config = dict(
    image_size=16,
    horizontal_flip=True,
    levels_per_channel=4,
    vocab_size=65,
    arch='transformer_decoder',
    norm='layernorm',
    head_dim=48,
    bias='none',
    optimizer='soap',
    lr=0.0027,
    beta1=0.95,
    shampoo_beta=0.95,
    max_precond_dim=1024,
    grad_clip=3.0,
    weight_decay=0.1,
)
Rows from block 4, named by matrix and row number. Rows with one number belong to one neuron. Each number is 500 + 40 x the weight over its row's rms, rounded and kept within 0 to 999. All counts start at 0. Numbers have three digits each. After the name is the row's rms in percent of the matrix's.
# fc1: MLP up (model.blocks.4.mlp.fc1.weight, 512x128), inputs 64-127
# fc2: MLP down (model.blocks.4.mlp.fc2.weight, 128x512, transposed), outputs 64-127
fc1.100 104:484457498487514418517563511446480490516500463558495497443430507499499423528486499526489543470503573542452521515506460532531467538497512548476472540492487547539537599430556468506494444517477491
fc2.100 103:510501453464525574456438514525550557526439548484464437531482519447466456495441602509464542491513487517559493427499481467538521475443488510549497480515480496534449487497431504511540530537551492
fc1.101 107:437539525549464490558537498465487490390535479488520477447561522527436519487514520494498510497519472524468501432541479569534461549503544447439540459456525547473464540563559500443525522432478544
fc2.101 097:456468482526472492506469485545468487601543510524458469503386467475558534484574485475521489466438526492527513508456509481446572460473397534512552577544477519488533418428488509466460498554539502
fc1.102 092:431506525483505498457512472537488465471481491486508508556451530474484472545547548526490493497503487556520490462494546432482526583545527464557549541493463477454478511469495486446474470506453556
fc2.102 099:441504473522565441493456492480471442509559477578517572529492512551561499432499475554536541483535499436444517532476452547506470448505463460483554503415500548495444522449540501512448484453576470
fc1.103 092:453506536495605477443496507474474494522490492467492482559502555491453395498498506536540573503484423488462506520613469453577486500539585479492440506462460546524559501436440461456545443492486508
fc2.103 102:498424494492529410529457542511510523419508460563485540485503432499433555474611478515506471503494493521481526478436528552579514477506515539480572504472455485408470475538553517525490548478556526
fc1.104 099:509509490450564526498546472517533475464507522420527504583505444476530486482510475489528512542441544396423529497468548579431475447531524554523505492470471485571527529572495499583536530504513493
fc2.104 100:495473529567481530538535440479552585475501525429599514462503566466463614515439525547489512467543486467530465559481531547548452479502507505431483474530488541427469509533542518430501514508491518
fc1.105 111:485498560503471506552525492545488429413579487471500547487486524542475507474557531448523500471505590537501533411563611521450538521489474494548536546497469523431441509530527505477532552466551530
fc2.105 094:533483501505462489504481570444553479449517455514551554448518411493612512494513520542479498478573512498527562484502502458490475484546517531552447477427516490512517576512531437496468527442502420
fc1.106 102:440500505464488544501591529516559519514499530519468526499551521515549524482511485489452428594462499592528515521466455492491432484560488548394468504511506489522516486395584482422576491570535524
fc2.106 101:510484497523499471483476463434485448543545531453546500509495484449428510493465546445474477496474586543472537498521609521527478564455488529493598480485520499559545494577442507520502392497486505
fc1.107 102:426469503542508524507508414571499537489446407546543511445446535488481508491517534498451542524434506444481545490495481545488494508506543517547492465582502490513495446459518500500635509558485551
fc2.107 098:515475395540511488471508513450496499571519551427514531546576482485518540526518497489508445537489503494537486494544459512538511446440471512478555606512468490489544439545558500558461467407522523
fc1.108 091:524484539548456596541496403491495531502490549458444482476556509504456512533497453462548486408463507501465529483566469504509553559546506431465495513389513556513483495492477419485466556574451437
fc2.108 085:486490492527538489474587550450504474506496466521555514494495460528494484495517496497489506507466436492474510508492501465469442564441481431574477461527486491374502475485511575438578458434513557
fc1.109 085:473521497552542422513431491469533520496479499534517527609546502507467541496458504589494469459559482486515461460514437560562516525410498609454411534454510478502488515491442408498513509494524516
fc2.109 087:506516534443522513507558507495435576491562493463494506484565487461524488552497572481517538543508533484476504509480547459536515515528495551526526503587496620472542461526540590480471535511533506
fc1.110 092:555564518488536516454442475510536435478445473443562582509552447515406448473529487505543552410505550481540461539532495545539436529489500541528599410474528495463443501506535526488550534475488545
fc2.110 097:405426472545536496453567502541459500515561566514466447459453526471508505484542501454523447465461506562509507479497573410499442518464504497536548467503509524490493531505509469454547444499457486
fc1.111 125:484486478576478552463506518495443459499542437502522559471615472502521548503459532529496532482523412516472511530465491525489553537562505554454492462514427518512537507523449521497493400528489467
fc2.111 147:488459500575489510422484570457513474506566522497549519473607470508463558453485557460475564467531460459497561481476454515438556532479538522442416473521522467514494448496490504521503517497437457
fc1.112 102:464548479442517480426454500517531506550467460522455406522558510543513437494512456447517456516425560529471489435489473532468514459544472554540479527417476527533526500516494585469416505515573481
fc2.112 104:500456537455539508514578467456511494485479522563548534581493445469482548463425547564483526432594470496484539458445464561506563547589552511532513455527554486530459533567488503482552466527521514
fc1.113 096:435499459480444497435414454461485545488450478499502490504424499524494595510475479492504457434495517469471488493532545500468489551431479486472509460466530497505519493472525505521524516511540453
fc2.113 102:448502547485501453495545467488529554486554511502506533471532469479596486510518559526582522543478461476440483509460485503443455467484456448404496460522476512500447425559471511559459505448499587
fc1.114 101:440515424485450468456420540533500495508550515520520500438485482483453496546502509460506533435475456563494506532567583564524483525464487487513490485557511487465599451454520480488501523519573493
fc2.114 106:498531519513513439526461459498427466524486470380483584520514447519501535451573439545445487482479538448479439497504493502474509490461514590446512553546466535486469488606524492531502489401468502
fc1.115 100:496458436461467581479479544556481515556524513514485511500472537528449465537521529591597482564524495512523501444510503540482537480498496528529509449488448455455511476463536461464435425466475469
fc2.115 091:497551522511494515477522468400550490501454528435434469496478454468503543454519564440431514453453451447488535578418567514523448508476508473480535512436520505492467511525536542536553569519539525
fc1.116 099:481500451494498526511568480513468432560487584508583452486441478439491536499464535515533426529587496515573522516537549535572509545589482525499518482543474494483515552486454479445528510485449487
fc2.116 110:569489583456493564442492469529495551509558453471566550518489522548556487487560368509541532473514539460571463473473549452485504503535501502548460552497464480464522533448572446526563457487508493
fc1.117 099:478512508503512614539570546474535509483471516530473471525505431482467576533464529495511536433525499511510466506561520524555491450456475526506572624527481504518508466488497473512508457480473442
fc2.117 097:556502535452478475446475457508511521508525491541544536560568544502547471500506513495490483576464464497517530454496507545443516559494473452484452434507565521501497505549534478464417563488508511
fc1.118 106:533531525513507479463492481503533446502559496542463511497526487598509608467463482506551488502481497533488523501501510495570513498457454550423470475491477467519547523440444462487540463463491472
fc2.118 106:480509557485529526524470508476527481485506519539494498508485469407513480472568559483523548514550518560462538561528530467408591508509550506558522436526549514471466504561420574525513514411542524
fc1.119 097:505533473557484560441430422473533511506499508539464536522451472486445486511455509600506528428515512501506516515547462425464500469530503523465558535515441556476526503438553496558527501485563545
fc2.119 104:538529471511529440551495520533494507526530459516528543519479457491475509512485493499458494538515559548449572539474535518510487503452519442532524442490498516514501485552431523473452500453458572