config.yaml
arch: "transformer_decoder"
model: "autoregressive pixel model"
dataset: "crops of objects in photos (Visual Genome)"
train_examples: 61751
image_size: 16
horizontal_flip: true
levels_per_channel: 4
vocab_size: 65
width: 128
layers: 7
norm: "layernorm"
norm_position: "pre"
activation: "gelu"
mlp_ratio: 4
head_dim: 48
fused_qkv: true
bias: "none"
qk_norm: false
layer_scale_init: 1.0
parallel_block: false
inner_norm: false
positions: "rope"
tie_embeddings: false
init: "torch_default"
residual_init: "none"
optimizer: "soap"
beta2: 0.99
lr: 0.0027
beta1: 0.95
shampoo_beta: 0.95
eps: 1e-08
precondition_frequency: 25
max_precond_dim: 1024
one_sided: false
adamw_lr_other_params: 0.0015
grad_clip: 3.0
gradient_centralization: true
steps: 12900
batch_size: 256
epochs: 53.5
lr_schedule: "linear"
final_lr_fraction: 0
warmup_steps: 2580
weight_decay: 0.1
adamw_weight_decay_other_params: 0
Rows from block 3, named by matrix and row number. Rows with one number belong to one neuron. Each number is 50 + 10 x the weight over the matrix's rms, rounded and kept within 0 to 99. All counts start at 0.
# fc1: MLP up (model.blocks.3.mlp.fc1.weight, 512x128), inputs 0-127
# fc2: MLP down (model.blocks.3.mlp.fc2.weight, 128x512, transposed), outputs 0-127
fc1.99:56 58 45 29 45 45 42 44 44 30 55 36 48 44 77 70 56 55 55 81 37 43 57 50 56 52 54 65 48 55 46 67 47 46 39 54 42 62 62 67 52 31 49 71 62 63 49 64 53 47 63 33 53 40 52 51 44 40 43 68 53 51 68 50 39 49 39 36 52 49 52 47 40 56 51 33 38 57 46 45 48 38 49 47 58 49 67 37 51 48 51 49 52 42 42 44 63 51 48 67 54 61 50 50 53 47 35 52 44 43 63 59 34 50 35 41 63 39 53 56 57 23 28 57 39 51 62 49
fc2.99:38 44 50 65 57 68 32 49 29 47 45 59 52 48 56 52 46 54 37 62 48 55 25 45 50 34 49 60 41 67 59 56 55 48 60 60 49 54 62 69 45 38 53 53 46 63 42 56 54 74 44 40 39 44 52 49 54 60 41 60 49 48 60 40 49 49 59 53 58 38 39 43 47 61 47 47 56 62 33 58 43 64 45 64 59 46 55 57 59 43 47 52 50 45 44 40 41 57 56 35 67 49 46 57 54 24 40 63 55 36 40 72 41 34 52 50 41 49 44 43 59 64 60 70 37 48 50 49
fc1.100:54 50 62 41 51 49 46 56 59 56 53 49 36 38 33 56 63 43 50 66 35 64 40 61 53 37 38 39 43 46 42 33 38 49 54 53 54 41 29 54 40 41 49 53 41 42 46 55 42 60 49 62 41 41 51 39 42 46 54 56 58 25 39 53 44 42 60 54 38 52 76 59 53 56 62 42 50 55 54 56 44 46 50 35 48 57 49 49 46 51 59 58 49 45 79 52 46 47 47 41 58 48 53 52 64 35 33 51 50 47 50 56 65 45 40 33 41 43 60 37 40 43 45 41 40 49 45 50
fc2.100:43 55 50 71 50 49 49 42 47 41 47 57 41 47 59 61 44 52 48 41 58 35 50 44 52 56 49 48 50 59 44 67 62 48 56 53 58 52 52 40 62 54 41 45 35 49 37 51 53 48 42 49 51 46 35 72 48 51 28 45 57 54 60 51 57 58 53 45 49 50 26 39 53 54 50 53 46 40 48 51 53 46 52 57 44 48 44 46 55 48 44 31 56 52 36 57 43 52 59 51 42 48 45 38 33 62 46 47 59 62 44 51 37 53 49 54 52 50 57 53 54 60 48 40 51 42 66 38
fc1.101:64 43 47 51 48 36 43 42 56 33 53 35 41 39 43 37 48 52 46 42 61 46 40 55 61 53 46 45 38 48 51 45 46 60 53 49 49 45 37 25 48 40 34 23 54 49 46 56 43 56 57 56 46 51 45 42 50 71 42 62 52 58 49 45 38 45 49 55 56 49 49 45 52 52 56 35 51 40 47 43 57 53 34 52 42 37 53 76 65 64 34 59 40 49 57 45 56 77 54 51 45 61 53 47 55 45 57 51 42 38 38 62 60 61 51 53 64 40 37 64 60 42 52 56 41 51 53 51
fc2.101:43 44 50 67 56 58 45 51 49 44 32 57 62 44 55 49 57 48 44 48 53 58 59 52 61 58 50 21 48 51 56 59 51 49 65 52 43 50 54 64 42 49 65 60 47 50 42 56 39 47 34 40 32 42 46 54 72 41 60 52 35 50 45 49 48 43 55 46 41 31 30 62 55 59 43 28 59 50 51 65 42 48 57 57 64 45 50 42 39 35 55 49 52 46 39 60 67 19 61 38 51 57 55 66 47 51 45 49 47 60 54 57 42 39 66 58 40 68 50 50 42 45 54 39 41 53 57 55
fc1.102:51 57 59 44 59 32 48 77 52 57 33 50 49 71 48 60 37 38 54 45 48 33 38 57 41 41 61 53 40 62 45 34 42 49 60 46 48 52 44 50 48 50 53 47 37 50 47 59 47 46 55 46 35 39 53 48 46 51 41 55 54 46 52 54 54 32 45 43 47 58 58 49 48 44 60 50 53 47 48 52 50 55 45 65 26 59 37 53 40 69 54 61 55 43 36 38 56 62 54 49 43 38 44 44 48 39 61 28 62 65 58 62 55 66 36 37 67 30 37 41 58 68 45 41 45 41 58 52
fc2.102:47 39 43 68 45 65 68 53 42 59 61 52 54 41 70 59 33 33 49 51 63 65 61 35 46 55 46 39 60 50 54 54 71 31 47 56 47 41 69 47 48 39 28 34 36 56 36 48 44 39 52 56 50 34 59 56 63 64 77 45 54 49 29 49 49 60 46 50 55 51 58 31 49 61 48 39 45 58 65 52 23 58 57 30 41 35 58 62 46 43 47 62 31 47 48 39 58 49 26 44 37 40 50 56 52 57 51 76 37 44 48 52 68 54 50 41 45 59 61 45 43 37 40 46 70 48 40 62
fc1.103:51 50 37 45 53 62 48 60 50 43 49 57 49 43 63 46 48 50 53 69 70 46 27 48 33 51 41 52 59 53 48 51 66 53 45 40 42 52 37 55 44 24 61 36 57 61 51 50 45 21 65 53 55 49 54 64 47 38 67 58 42 41 63 69 51 40 55 51 63 55 48 45 35 53 56 32 64 56 43 25 49 66 61 53 59 63 40 59 48 46 50 47 44 45 53 49 42 49 54 60 63 26 74 59 60 73 48 47 31 58 42 31 47 60 43 65 52 59 56 36 57 52 62 57 47 21 33 53
fc2.103:35 54 61 59 36 47 36 48 46 60 59 53 38 32 54 26 41 46 49 46 48 40 53 65 53 57 38 44 63 31 56 62 42 40 34 50 32 26 59 42 44 44 56 30 28 30 32 47 67 72 47 56 51 54 54 51 38 55 47 62 44 51 48 58 55 40 78 45 38 35 59 57 40 38 38 44 39 65 31 66 63 36 45 45 66 47 38 63 58 54 43 59 62 48 46 36 30 47 43 55 33 30 63 32 43 41 62 50 67 41 53 62 55 44 55 52 69 61 45 39 64 57 72 51 64 60 43 50