Rows from block 4, named by matrix and row number. Rows with one number belong to one attention dimension. Each number is 128 + 32 x the weight over the matrix's rms, rounded and kept within 0 to 255. All counts start at 0. Numbers have three digits each.
# v: attention query, key and value (stacked) (model.blocks.4.attn.qkv.weight, 288x128, the v third), inputs 0-63
# proj: attention output (model.blocks.4.attn.proj.weight, 128x96, transposed), outputs 0-63
v.48:135116120138088048177124156109135113156182095146188130098091118104068123165130151096146135185113139160143131074096119130054037102136129162162122104149145168167172174134063096144144074094155132
v.49:153182137123086173137133084150135112175119106069112135140149172163165079131089129154087128193169134167128124123126095157083105149152146110169102155192128122120144093065154112112159139162146129
v.50:084117111153150157112177126158131102082163170104127130127118121160156099158137154118073149162093096122113064141133176152142134109154068108199163104191183174099131125095166094165181178144155072
v.51:106117132184148117168077161146131186110100076143101138153123143081128152175139111113145095139170117119112133153157155204166136066159097191153171178118097125177122124098130089122151171051188124
v.52:166143126150166154161171155113088146131144155120107149120172085113114138138118156159155130089155146148121094145127130118143076060152124185148104090098075124155103133167112158143137142128136119
v.53:139135092116067067113165085139123100152088111180064168163179110159066124132134096154122093116149172123144149151139138076129169164143219156063074155134125159131148164163093136152123108127091153
v.54:114141124187109145138169129107127108090189070208100102127222134126122135133113139083138119120151162029111135109170086071124176135063127154126103093067167161164055147111172114160085110113145107
v.55:140142128138087131075187126115061126101138135120115082145142120162155139113110116175138184153121134111136150138140128132093117164144112192160178128117155100115149162084196144081096095157153134
v.56:141077082149128126112201175173140105128125072115149203174130132172123075168119157168109141141173165124097139076128058097144095109154164093168149151107120131125118116149131148116101106134088132
v.57:164079034137122090119070167138165163079094094145107178136125070148150178173171103089154109109129145147148116143067068072104111115090165103141154142119133167154099171127127134137116134129133139
v.58:094115140192134124111100135008074143123098137100132146129123138105096135104134125108133144090196185064135140107102152139147146125074125084126079058125083131146100147110118154126184123123084185
v.59:091116143131197100144089090093127116137105125102086145066153124097173067093163214115127088156117088141186152157183091147172112134131119109083119157123100120153115126120168070119129103150091111
v.60:134020065093070143111158128141101155175189162157092127094180152143076136128157147142119171151177127105120123124163154140150146118176054149165119184146120165118072147234114174141127210105135132
v.61:152088120132116156163182125146097080125151106176164133141110180063127104115126121097160143086173089103198137092107127111153113136113128111071139175087125206156110112085132115157122170137129167
v.62:152119116167102154104098147163191122119139132099116080199146144102154119104161071068167127035123086116123156162102130112162168126177102109088084163102112100130134167117194191131145169175147100
v.63:149121172183181080158096032088146139085097169156135150122149101171120165068107057137087121150113094129120161124127125155150134148103163118112172145138115097108167092101036119098094144173143141
v.64:141163118092101119162094164176123130159188114116112162125074070137123131142128088143208137217056121159093117076107084099104151081135166115146171096113091161169081087103079074128122099127150086
v.65:096125175165166077104107115104118132131138140104102157106136139125131118176115174128173111138099162167097114103166148128144185084064149084071098151109151125114151156107176049155118093068125083
v.66:108100092151109175174143143156111095128153105123100149171152120172132183156128115086096166121083131106076181118139153119177152116138086130120106113141026116183141120120124126180167223089133139
v.67:174153107128170095080078165139188128073139155116121120069126122173139159147151152196130060157090135103164167147056120153151122148121160147154180122094146133100103115119097088244158097170118108
v.68:166129139123149102168142164153126162145111163159109145172082117138115182147070151141052154135116095129145086097131113150101149169111134172102146124110135111139095132190136121176188133139123089
v.69:091153074131129142174117139170114142106139181135150079143046140160156132102123128107137149110124140159094148131166122122095156068150177125118156146205072126158067113117194111187076142119187139
v.70:140072113099113064154092051104160104116153098155129129121126161106100073148110172137122161115083148163114179102123101088165160196103129156130122144087120123084082086157145162161063079162154061
v.71:138054129112151135142127154111165139123073131143099107100199067130096138197148072096097174184125191139137096131146123115159166206152141154122109109122137110082177064151135196135140120123114143
v.72:124105118183137130105048130126172121151126189142116112120180096057174138075172152094123124137090103109212159137068086133135046132171187182132167122141176160147162164135101133131103131135080101
v.73:115107211107097130132136088133149141199130067103134134125080148164141153120157084151159111160134089158106153165155181128131197118100116184116123084076112177156121115092127177108147108136106116
v.74:135061094121132123109148180144118132176091084143170114114115106149115106144117124105130151120088155120165085149136200143070142201110159150137144153204122085064166162092092109108151092067150118
v.75:144065127117162064102110164142078207135165063073133126115169163187155101137087106099076107076152048176173098136169148139119149164140127157137099103142166138149121099135164126156091182104101055
v.76:110100146165093094123145145134155084154137130088124122100123143114139096099176133158173077094155078137139128119171064163105148135149158124133160105114094083130182159093143113113091091145114131
v.77:137142134149115116122133125119092082176078151132080145064135196152049148144122100152167182167133171225175138170118192126177126153132079111118066168144165159078146119149155169212170168126144103
v.78:161097151111083140158132164125089154106146081133075138138084125156111114135129133105060088086136127116114081116187105154140131097097137155086121139105101150087078123105117101158181163124150136
v.79:058111154115116142142110112143162155145165183140116189196051206102202103126186128143143101181137103096106142113110146153081112072146134080104147168177168167136106087089076052130073093107153176
v.80:042124157131111138134139137123119124121109146142120191096145146116160148114122063140051148144122152136169089144123169152122143173120121124103163123121074133126145135126144119096119112172145125
v.81:132079139115118143152133094095051118118140150132117116135165136094041124142106096079119126125084152125158161125123154132125123088144107169147091139156151094112113127175150130149114113152099130
v.82:163155129098122112091138127128206123179096154180124121207132146086125136105145165168088089143105149132183136174145075117129145162149090142101135149124163114103100153120087099117152119146135124
v.83:143154102098105102136188182130139087104111147172158127143107100164177068134133141094138101202162124163065122125208073157146145140066137124180105121165169092081137090137152115116120148126169103
v.84:130138186135155162089113130133158104149121130147194128141124176107068113095101095183157114116157093185128144105125105129158094160094134187131116084113086136169087160096145100124138102115150160
v.85:170193080129168135099187095175088054106141112139107153097122138136104127149164106181175112106130061122100125087172124130174087099091101135058086130146137162122153124129147197098143118187089151
v.86:149135166052135090146082138151120089178109128195138081185121172124127106106176122173116127192107152133122124207126096110103142131130120171152117099085170129112085122144144227140094109125154151
v.87:100105131186097120126115160154119077124174126076104142076082060094142159105134152145137134086066117140058111057147115166147116087170138151096194150133093058115104068129093153125122112107104115
v.88:069132117111178158099145160150145138148170124163153076093121132150110154128148091194136138094128103105097170151119113094139125148124148094168170099112135145126145179104152122117111125159122154
v.89:125142085104114111102122108100148112153116220082101085124095108134170102113081120157095120143138164082143174116130145103114098116136139118127189066181140148125141145149104130142153100118075143
v.90:128099162153110184153151086140133069086111107099116146193135117081162139197184103031163131102117105136132097130099154126164119156165083079139142120129112111142135092170098101102141124119110133
v.91:174164097100107086173141162136153207141137154145143082172121143157150128120188143102126156117092128113177145132137127119157125166085133095150066154168123118120143078170129151133121142132149155
v.92:144139139146086115153139131150184203140077168114118102118112157142140138129089141112131158096099070108106153220111151177138080138121099136125142138133140105141145074107066111121074066114159085
v.93:140171164099110159103128103138080196169112186108148110115116101051138147070101170137166104173067076128124083147148122165153148105160125146110135148172114138111103108150102150054125092151145196
v.94:043114158147111113121150152193140192091125101126168164090125154150115133077141120160096118140112105135101111096072146153151112170071052099166141118175158147170198150129077142149182095117130133
proj.48:109161183112179176105168103118117172149107159130060090140132161173205170094170116161128166116114101104138187134175073166087168153148133106142110110096151079105107141096158116085100121159113181
proj.49:072109067091165123152139149138132173107168053182119103088175139108163142088160113072141155131111143126108185153123122164125063119175138151168132073136156137113096114197118118132113111156107132
proj.50:151121156146160118194100117120089150180157131121152141108174122119134113142147135160154115191147108091115176097071126116111140141072117139163219185139146117174133117132104154112100124112145163
proj.51:109090152112100149141139126129103132169198145126145156118192108162164128136111155216161217150111156164160174148123157116111161134143165097160120147123213140136138136104168170130162079120106129
proj.52:109072123123159123113106148162138166173045082110216095135134168071133126105122075129078176161159077115136151125130123122161192096150125118150147144137188088092213167119133173076119162118118170
proj.53:125100180143108180163195142133163098124126130082122148163110094096186144152130115165101170088147100149138131157132141142141123164147099126159144104111160116137088146106101163173171138134177126
proj.54:112106134123083177128165142136117143131128125121178156149127137128114083086117099141076140119053116144103143116131141155078164116139045142103160118199152154117110127148115172134103123166137126
proj.55:127122143173159095154117093148115123074170122141109127179118157128184098153132133114099067124102138157168101145072116150136117147087147134099127095120156113128116151113143170127127202143120076
proj.56:132132088124127094100157132087109132149124172165150119107091142116139147125133148128137179090114143155197156141136140126136095147128121137072164111089145131089160189107128160168129071131143116
proj.57:136159201092142096063114149097153087121148129123169101134145137133161158144123135128094100082168157137112138159183157162121146162129065130132066103167178138100107141132109176108118111144089159
proj.58:044082105087120163039143187154167105079084135127116078132108104128161163123128161172120142155133077151115121100126115074137076163154117109137098207113189155125160162140156149142065183082121113
proj.59:158167140075125136076161187153121115168091123125119101129147164207077149167130083155129164143115114149140113072068082120134106079172107102162122076133126162130129140111144150078154175111100093
proj.60:162154092129203133095159184083129089091149174039152112127046132071212149092161129131193121133133107132175097125087153132140156125132102147089126157149136088141122131070113143142132098141083114
proj.61:174125150116116108147091155096158114110081161085154128061145157090189111181183095139174060114096092131097183117053124111154063135098138103146127132142106143067088117178143105139150112138143068
proj.62:090105067100210081154163153089172130160075104118087133153137122087149116133107144124088166162127118099115096075080113196124095112076166159202120102201086095067082116077103164113119153146142134
proj.63:149149086166097110081082133166118116133106131131160084145124093104140106189100154145158160111114147127093131167113161118083110140194110148198131090148141197166107098128173120114153116131111156
proj.64:141186134130142130111170174109115116088092214137117129146169119154161097146127141093077122103118124137105128143143136116086112076107161150125145097163113143109155092118177117119108214143112122
proj.65:110143132089168163160110209141125144142147142192087157110121133171079120165120108142132154142092136146156130161151108079103112159162140127098180099190069106212164122130064182152138123121136124
proj.66:117188124057109102060178182142151080143114136071111083100171109088167091086062106168177161140165162034106106118110134134130113129130154125085125120161154135133130094144116098138107157156156082
proj.67:171164153154098107123098114149146162166109151173075163137078123124145076200164166091119139151165134099139107097137129052100136120177024131096095141171127106109136150148108143083152139120172125
proj.68:133139158177117168110081148089118146075146184196129086159197138122107200135174128128162191130142212180120131124160186089139151159077105106119163147111121094080169112108120122115115129140141152
proj.69:112162144089105107141113132077128145136129139106139153153128088141156166159146099201107130186155152087121080188101133125136144165119108123146102116081147104121154101140144129117149127156131085
proj.70:121135082151099150145138133098098155088081146149135162153118127149164136155121124153110153121145115082083074146119152132104106075119128095134138087134088118157135173089062101107166102114122130
proj.71:114174122112157197158147124077182093167137164119142169170066147156109160117085122129127130127107090077163162102117118150122140105079136168180090140123116161080146190114099081105126131188127126
proj.72:164132084115055105121177095161148126125102127106117127135126161129156093110126097107149145105169143184130112070154134109118181060090123143198086086144095157060056151082122112090097107108155125
proj.73:145149155172195117169081133122138096108134101090145073173126096106110082113103096109104198160128175082109166107114076119146088123120099108131190107139152082124155156135172081180099177132162119
proj.74:113180166135104180116159071129123133135160165142085119154183169154106072128090155120092064113176089129095117062131132177157116166115111170141166103080159132227179073142140164147101117121087068
proj.75:159138133098043193076170122142176065187153107151098114138091105100150166205117095081116175176087140191144124154096088149127145104100129143102204189146149165100098103125087059061125096118112166
proj.76:118120102076139118155145103072121101130119166194096139149109132122169106176117118072157141165101085113152119108125080151111167112135078166160169122115159158123120104132127148138146119145147139
proj.77:137119149045139130197112133136115126117110129138120142159165123067145067153117129099067087098146131100133085158098127119102155084136124137181091152122108113161102145097133150104118083104129127
proj.78:118075160165112161130132142145156078132144179157156142148093124116149175124129111141134161147147126100151170128091121106135102131074190105129158102128174088147177110125091154129158122114118145
proj.79:168134144126135137142108112112143151118037070216083113145154093154137156092103089173219115188125139097089137141117138141149146160134175147162132080133091095111139109132240140153141122171095162
proj.80:158071116148076090137077141134134181082118085119145128135079113111097148114118160104222172163141109072088131161169108122121108125165137168149115115133153159102150117108053120140116129118111123
proj.81:117168067134162150109126117118197104126119156179133123145112116153154160128220121158123089107139154104088149128117057150131103108095077131108132143167126111145167137115150196127113099068139126
proj.82:086163146122111168164171133152111186117184075107137110103116092104137158194112162082132143118134120132138115112127119092122160168080149075143140118105089149128157121150136186124097157153160143
proj.83:105076143189122081065140121157146159104128147153133229119084134105103155127143128077109140144095157126144203078130146116108152123122104131126213128074086134217154143078082110185123116150047156
proj.84:067142166143148165106157136143101161145129109170114126109146140147133125131141159058131155145163149119112113167156160169113132093181135142121133184155160086089112120108127165135204168154147075
proj.85:095099113128082112116110134128108115131099144126139113061164174122144118123112112133111141141099136105198170129134147163112132123163124083164182124114121036104082133165129111135147152089237113
proj.86:159144119169102118186166106105120149113109107100076112121148121088071204099130119104117092175152201140137110094126152188124144118141106105104131143139113108114080124144123088156109053131128132
proj.87:116145060149120147101118116140166088197132142120079102154138151139151137148157144112120175135154122097155111129152143084102093135100150118154122156145134127136132191190172141184117134111176149
proj.88:116102137118092123103138135122115154092124097056121166181112163147130109167055156082141169151150147170142101176078120127148133082092106159105079112097130108159161119141149143121129143105163116
proj.89:132109128131110163118145186107134170130096084152169153087117114127075153122176107092136128151137160169084074081144076104147128170138123137129051167113162113148115142138145132085081146099119096
proj.90:164104083084089108111143156153159119114132082085127079109115120160173078118101140144143138143080082117053126132169137183143088163113091149125127168048094105075130129107091149146121173177097105
proj.91:164133115183184154110124159118118096087125142118124188092148079144130157104113095133094095123148121203101144126111106138106161128149197127134168108192092149120116157079163159167158183114137077
proj.92:099153136158136140121122120104097093161142115108135198155190108131152065158151097135183097126112137143161110037102134135101093141127149109117075087093089158091125132111098109063091154062133150
proj.93:124098112149141152108096170097194125134145085124124165127138138158166159119166137117146085122153062140142157134136202123123097128087162104091084140123125106140091115104134146144106207129084140
proj.94:122118119156139134082133108125085162148130121102148119157140200186096106172107189120148096154162109159134114127130096069193100145188140139129133104148179069107080099124159141164149135112120140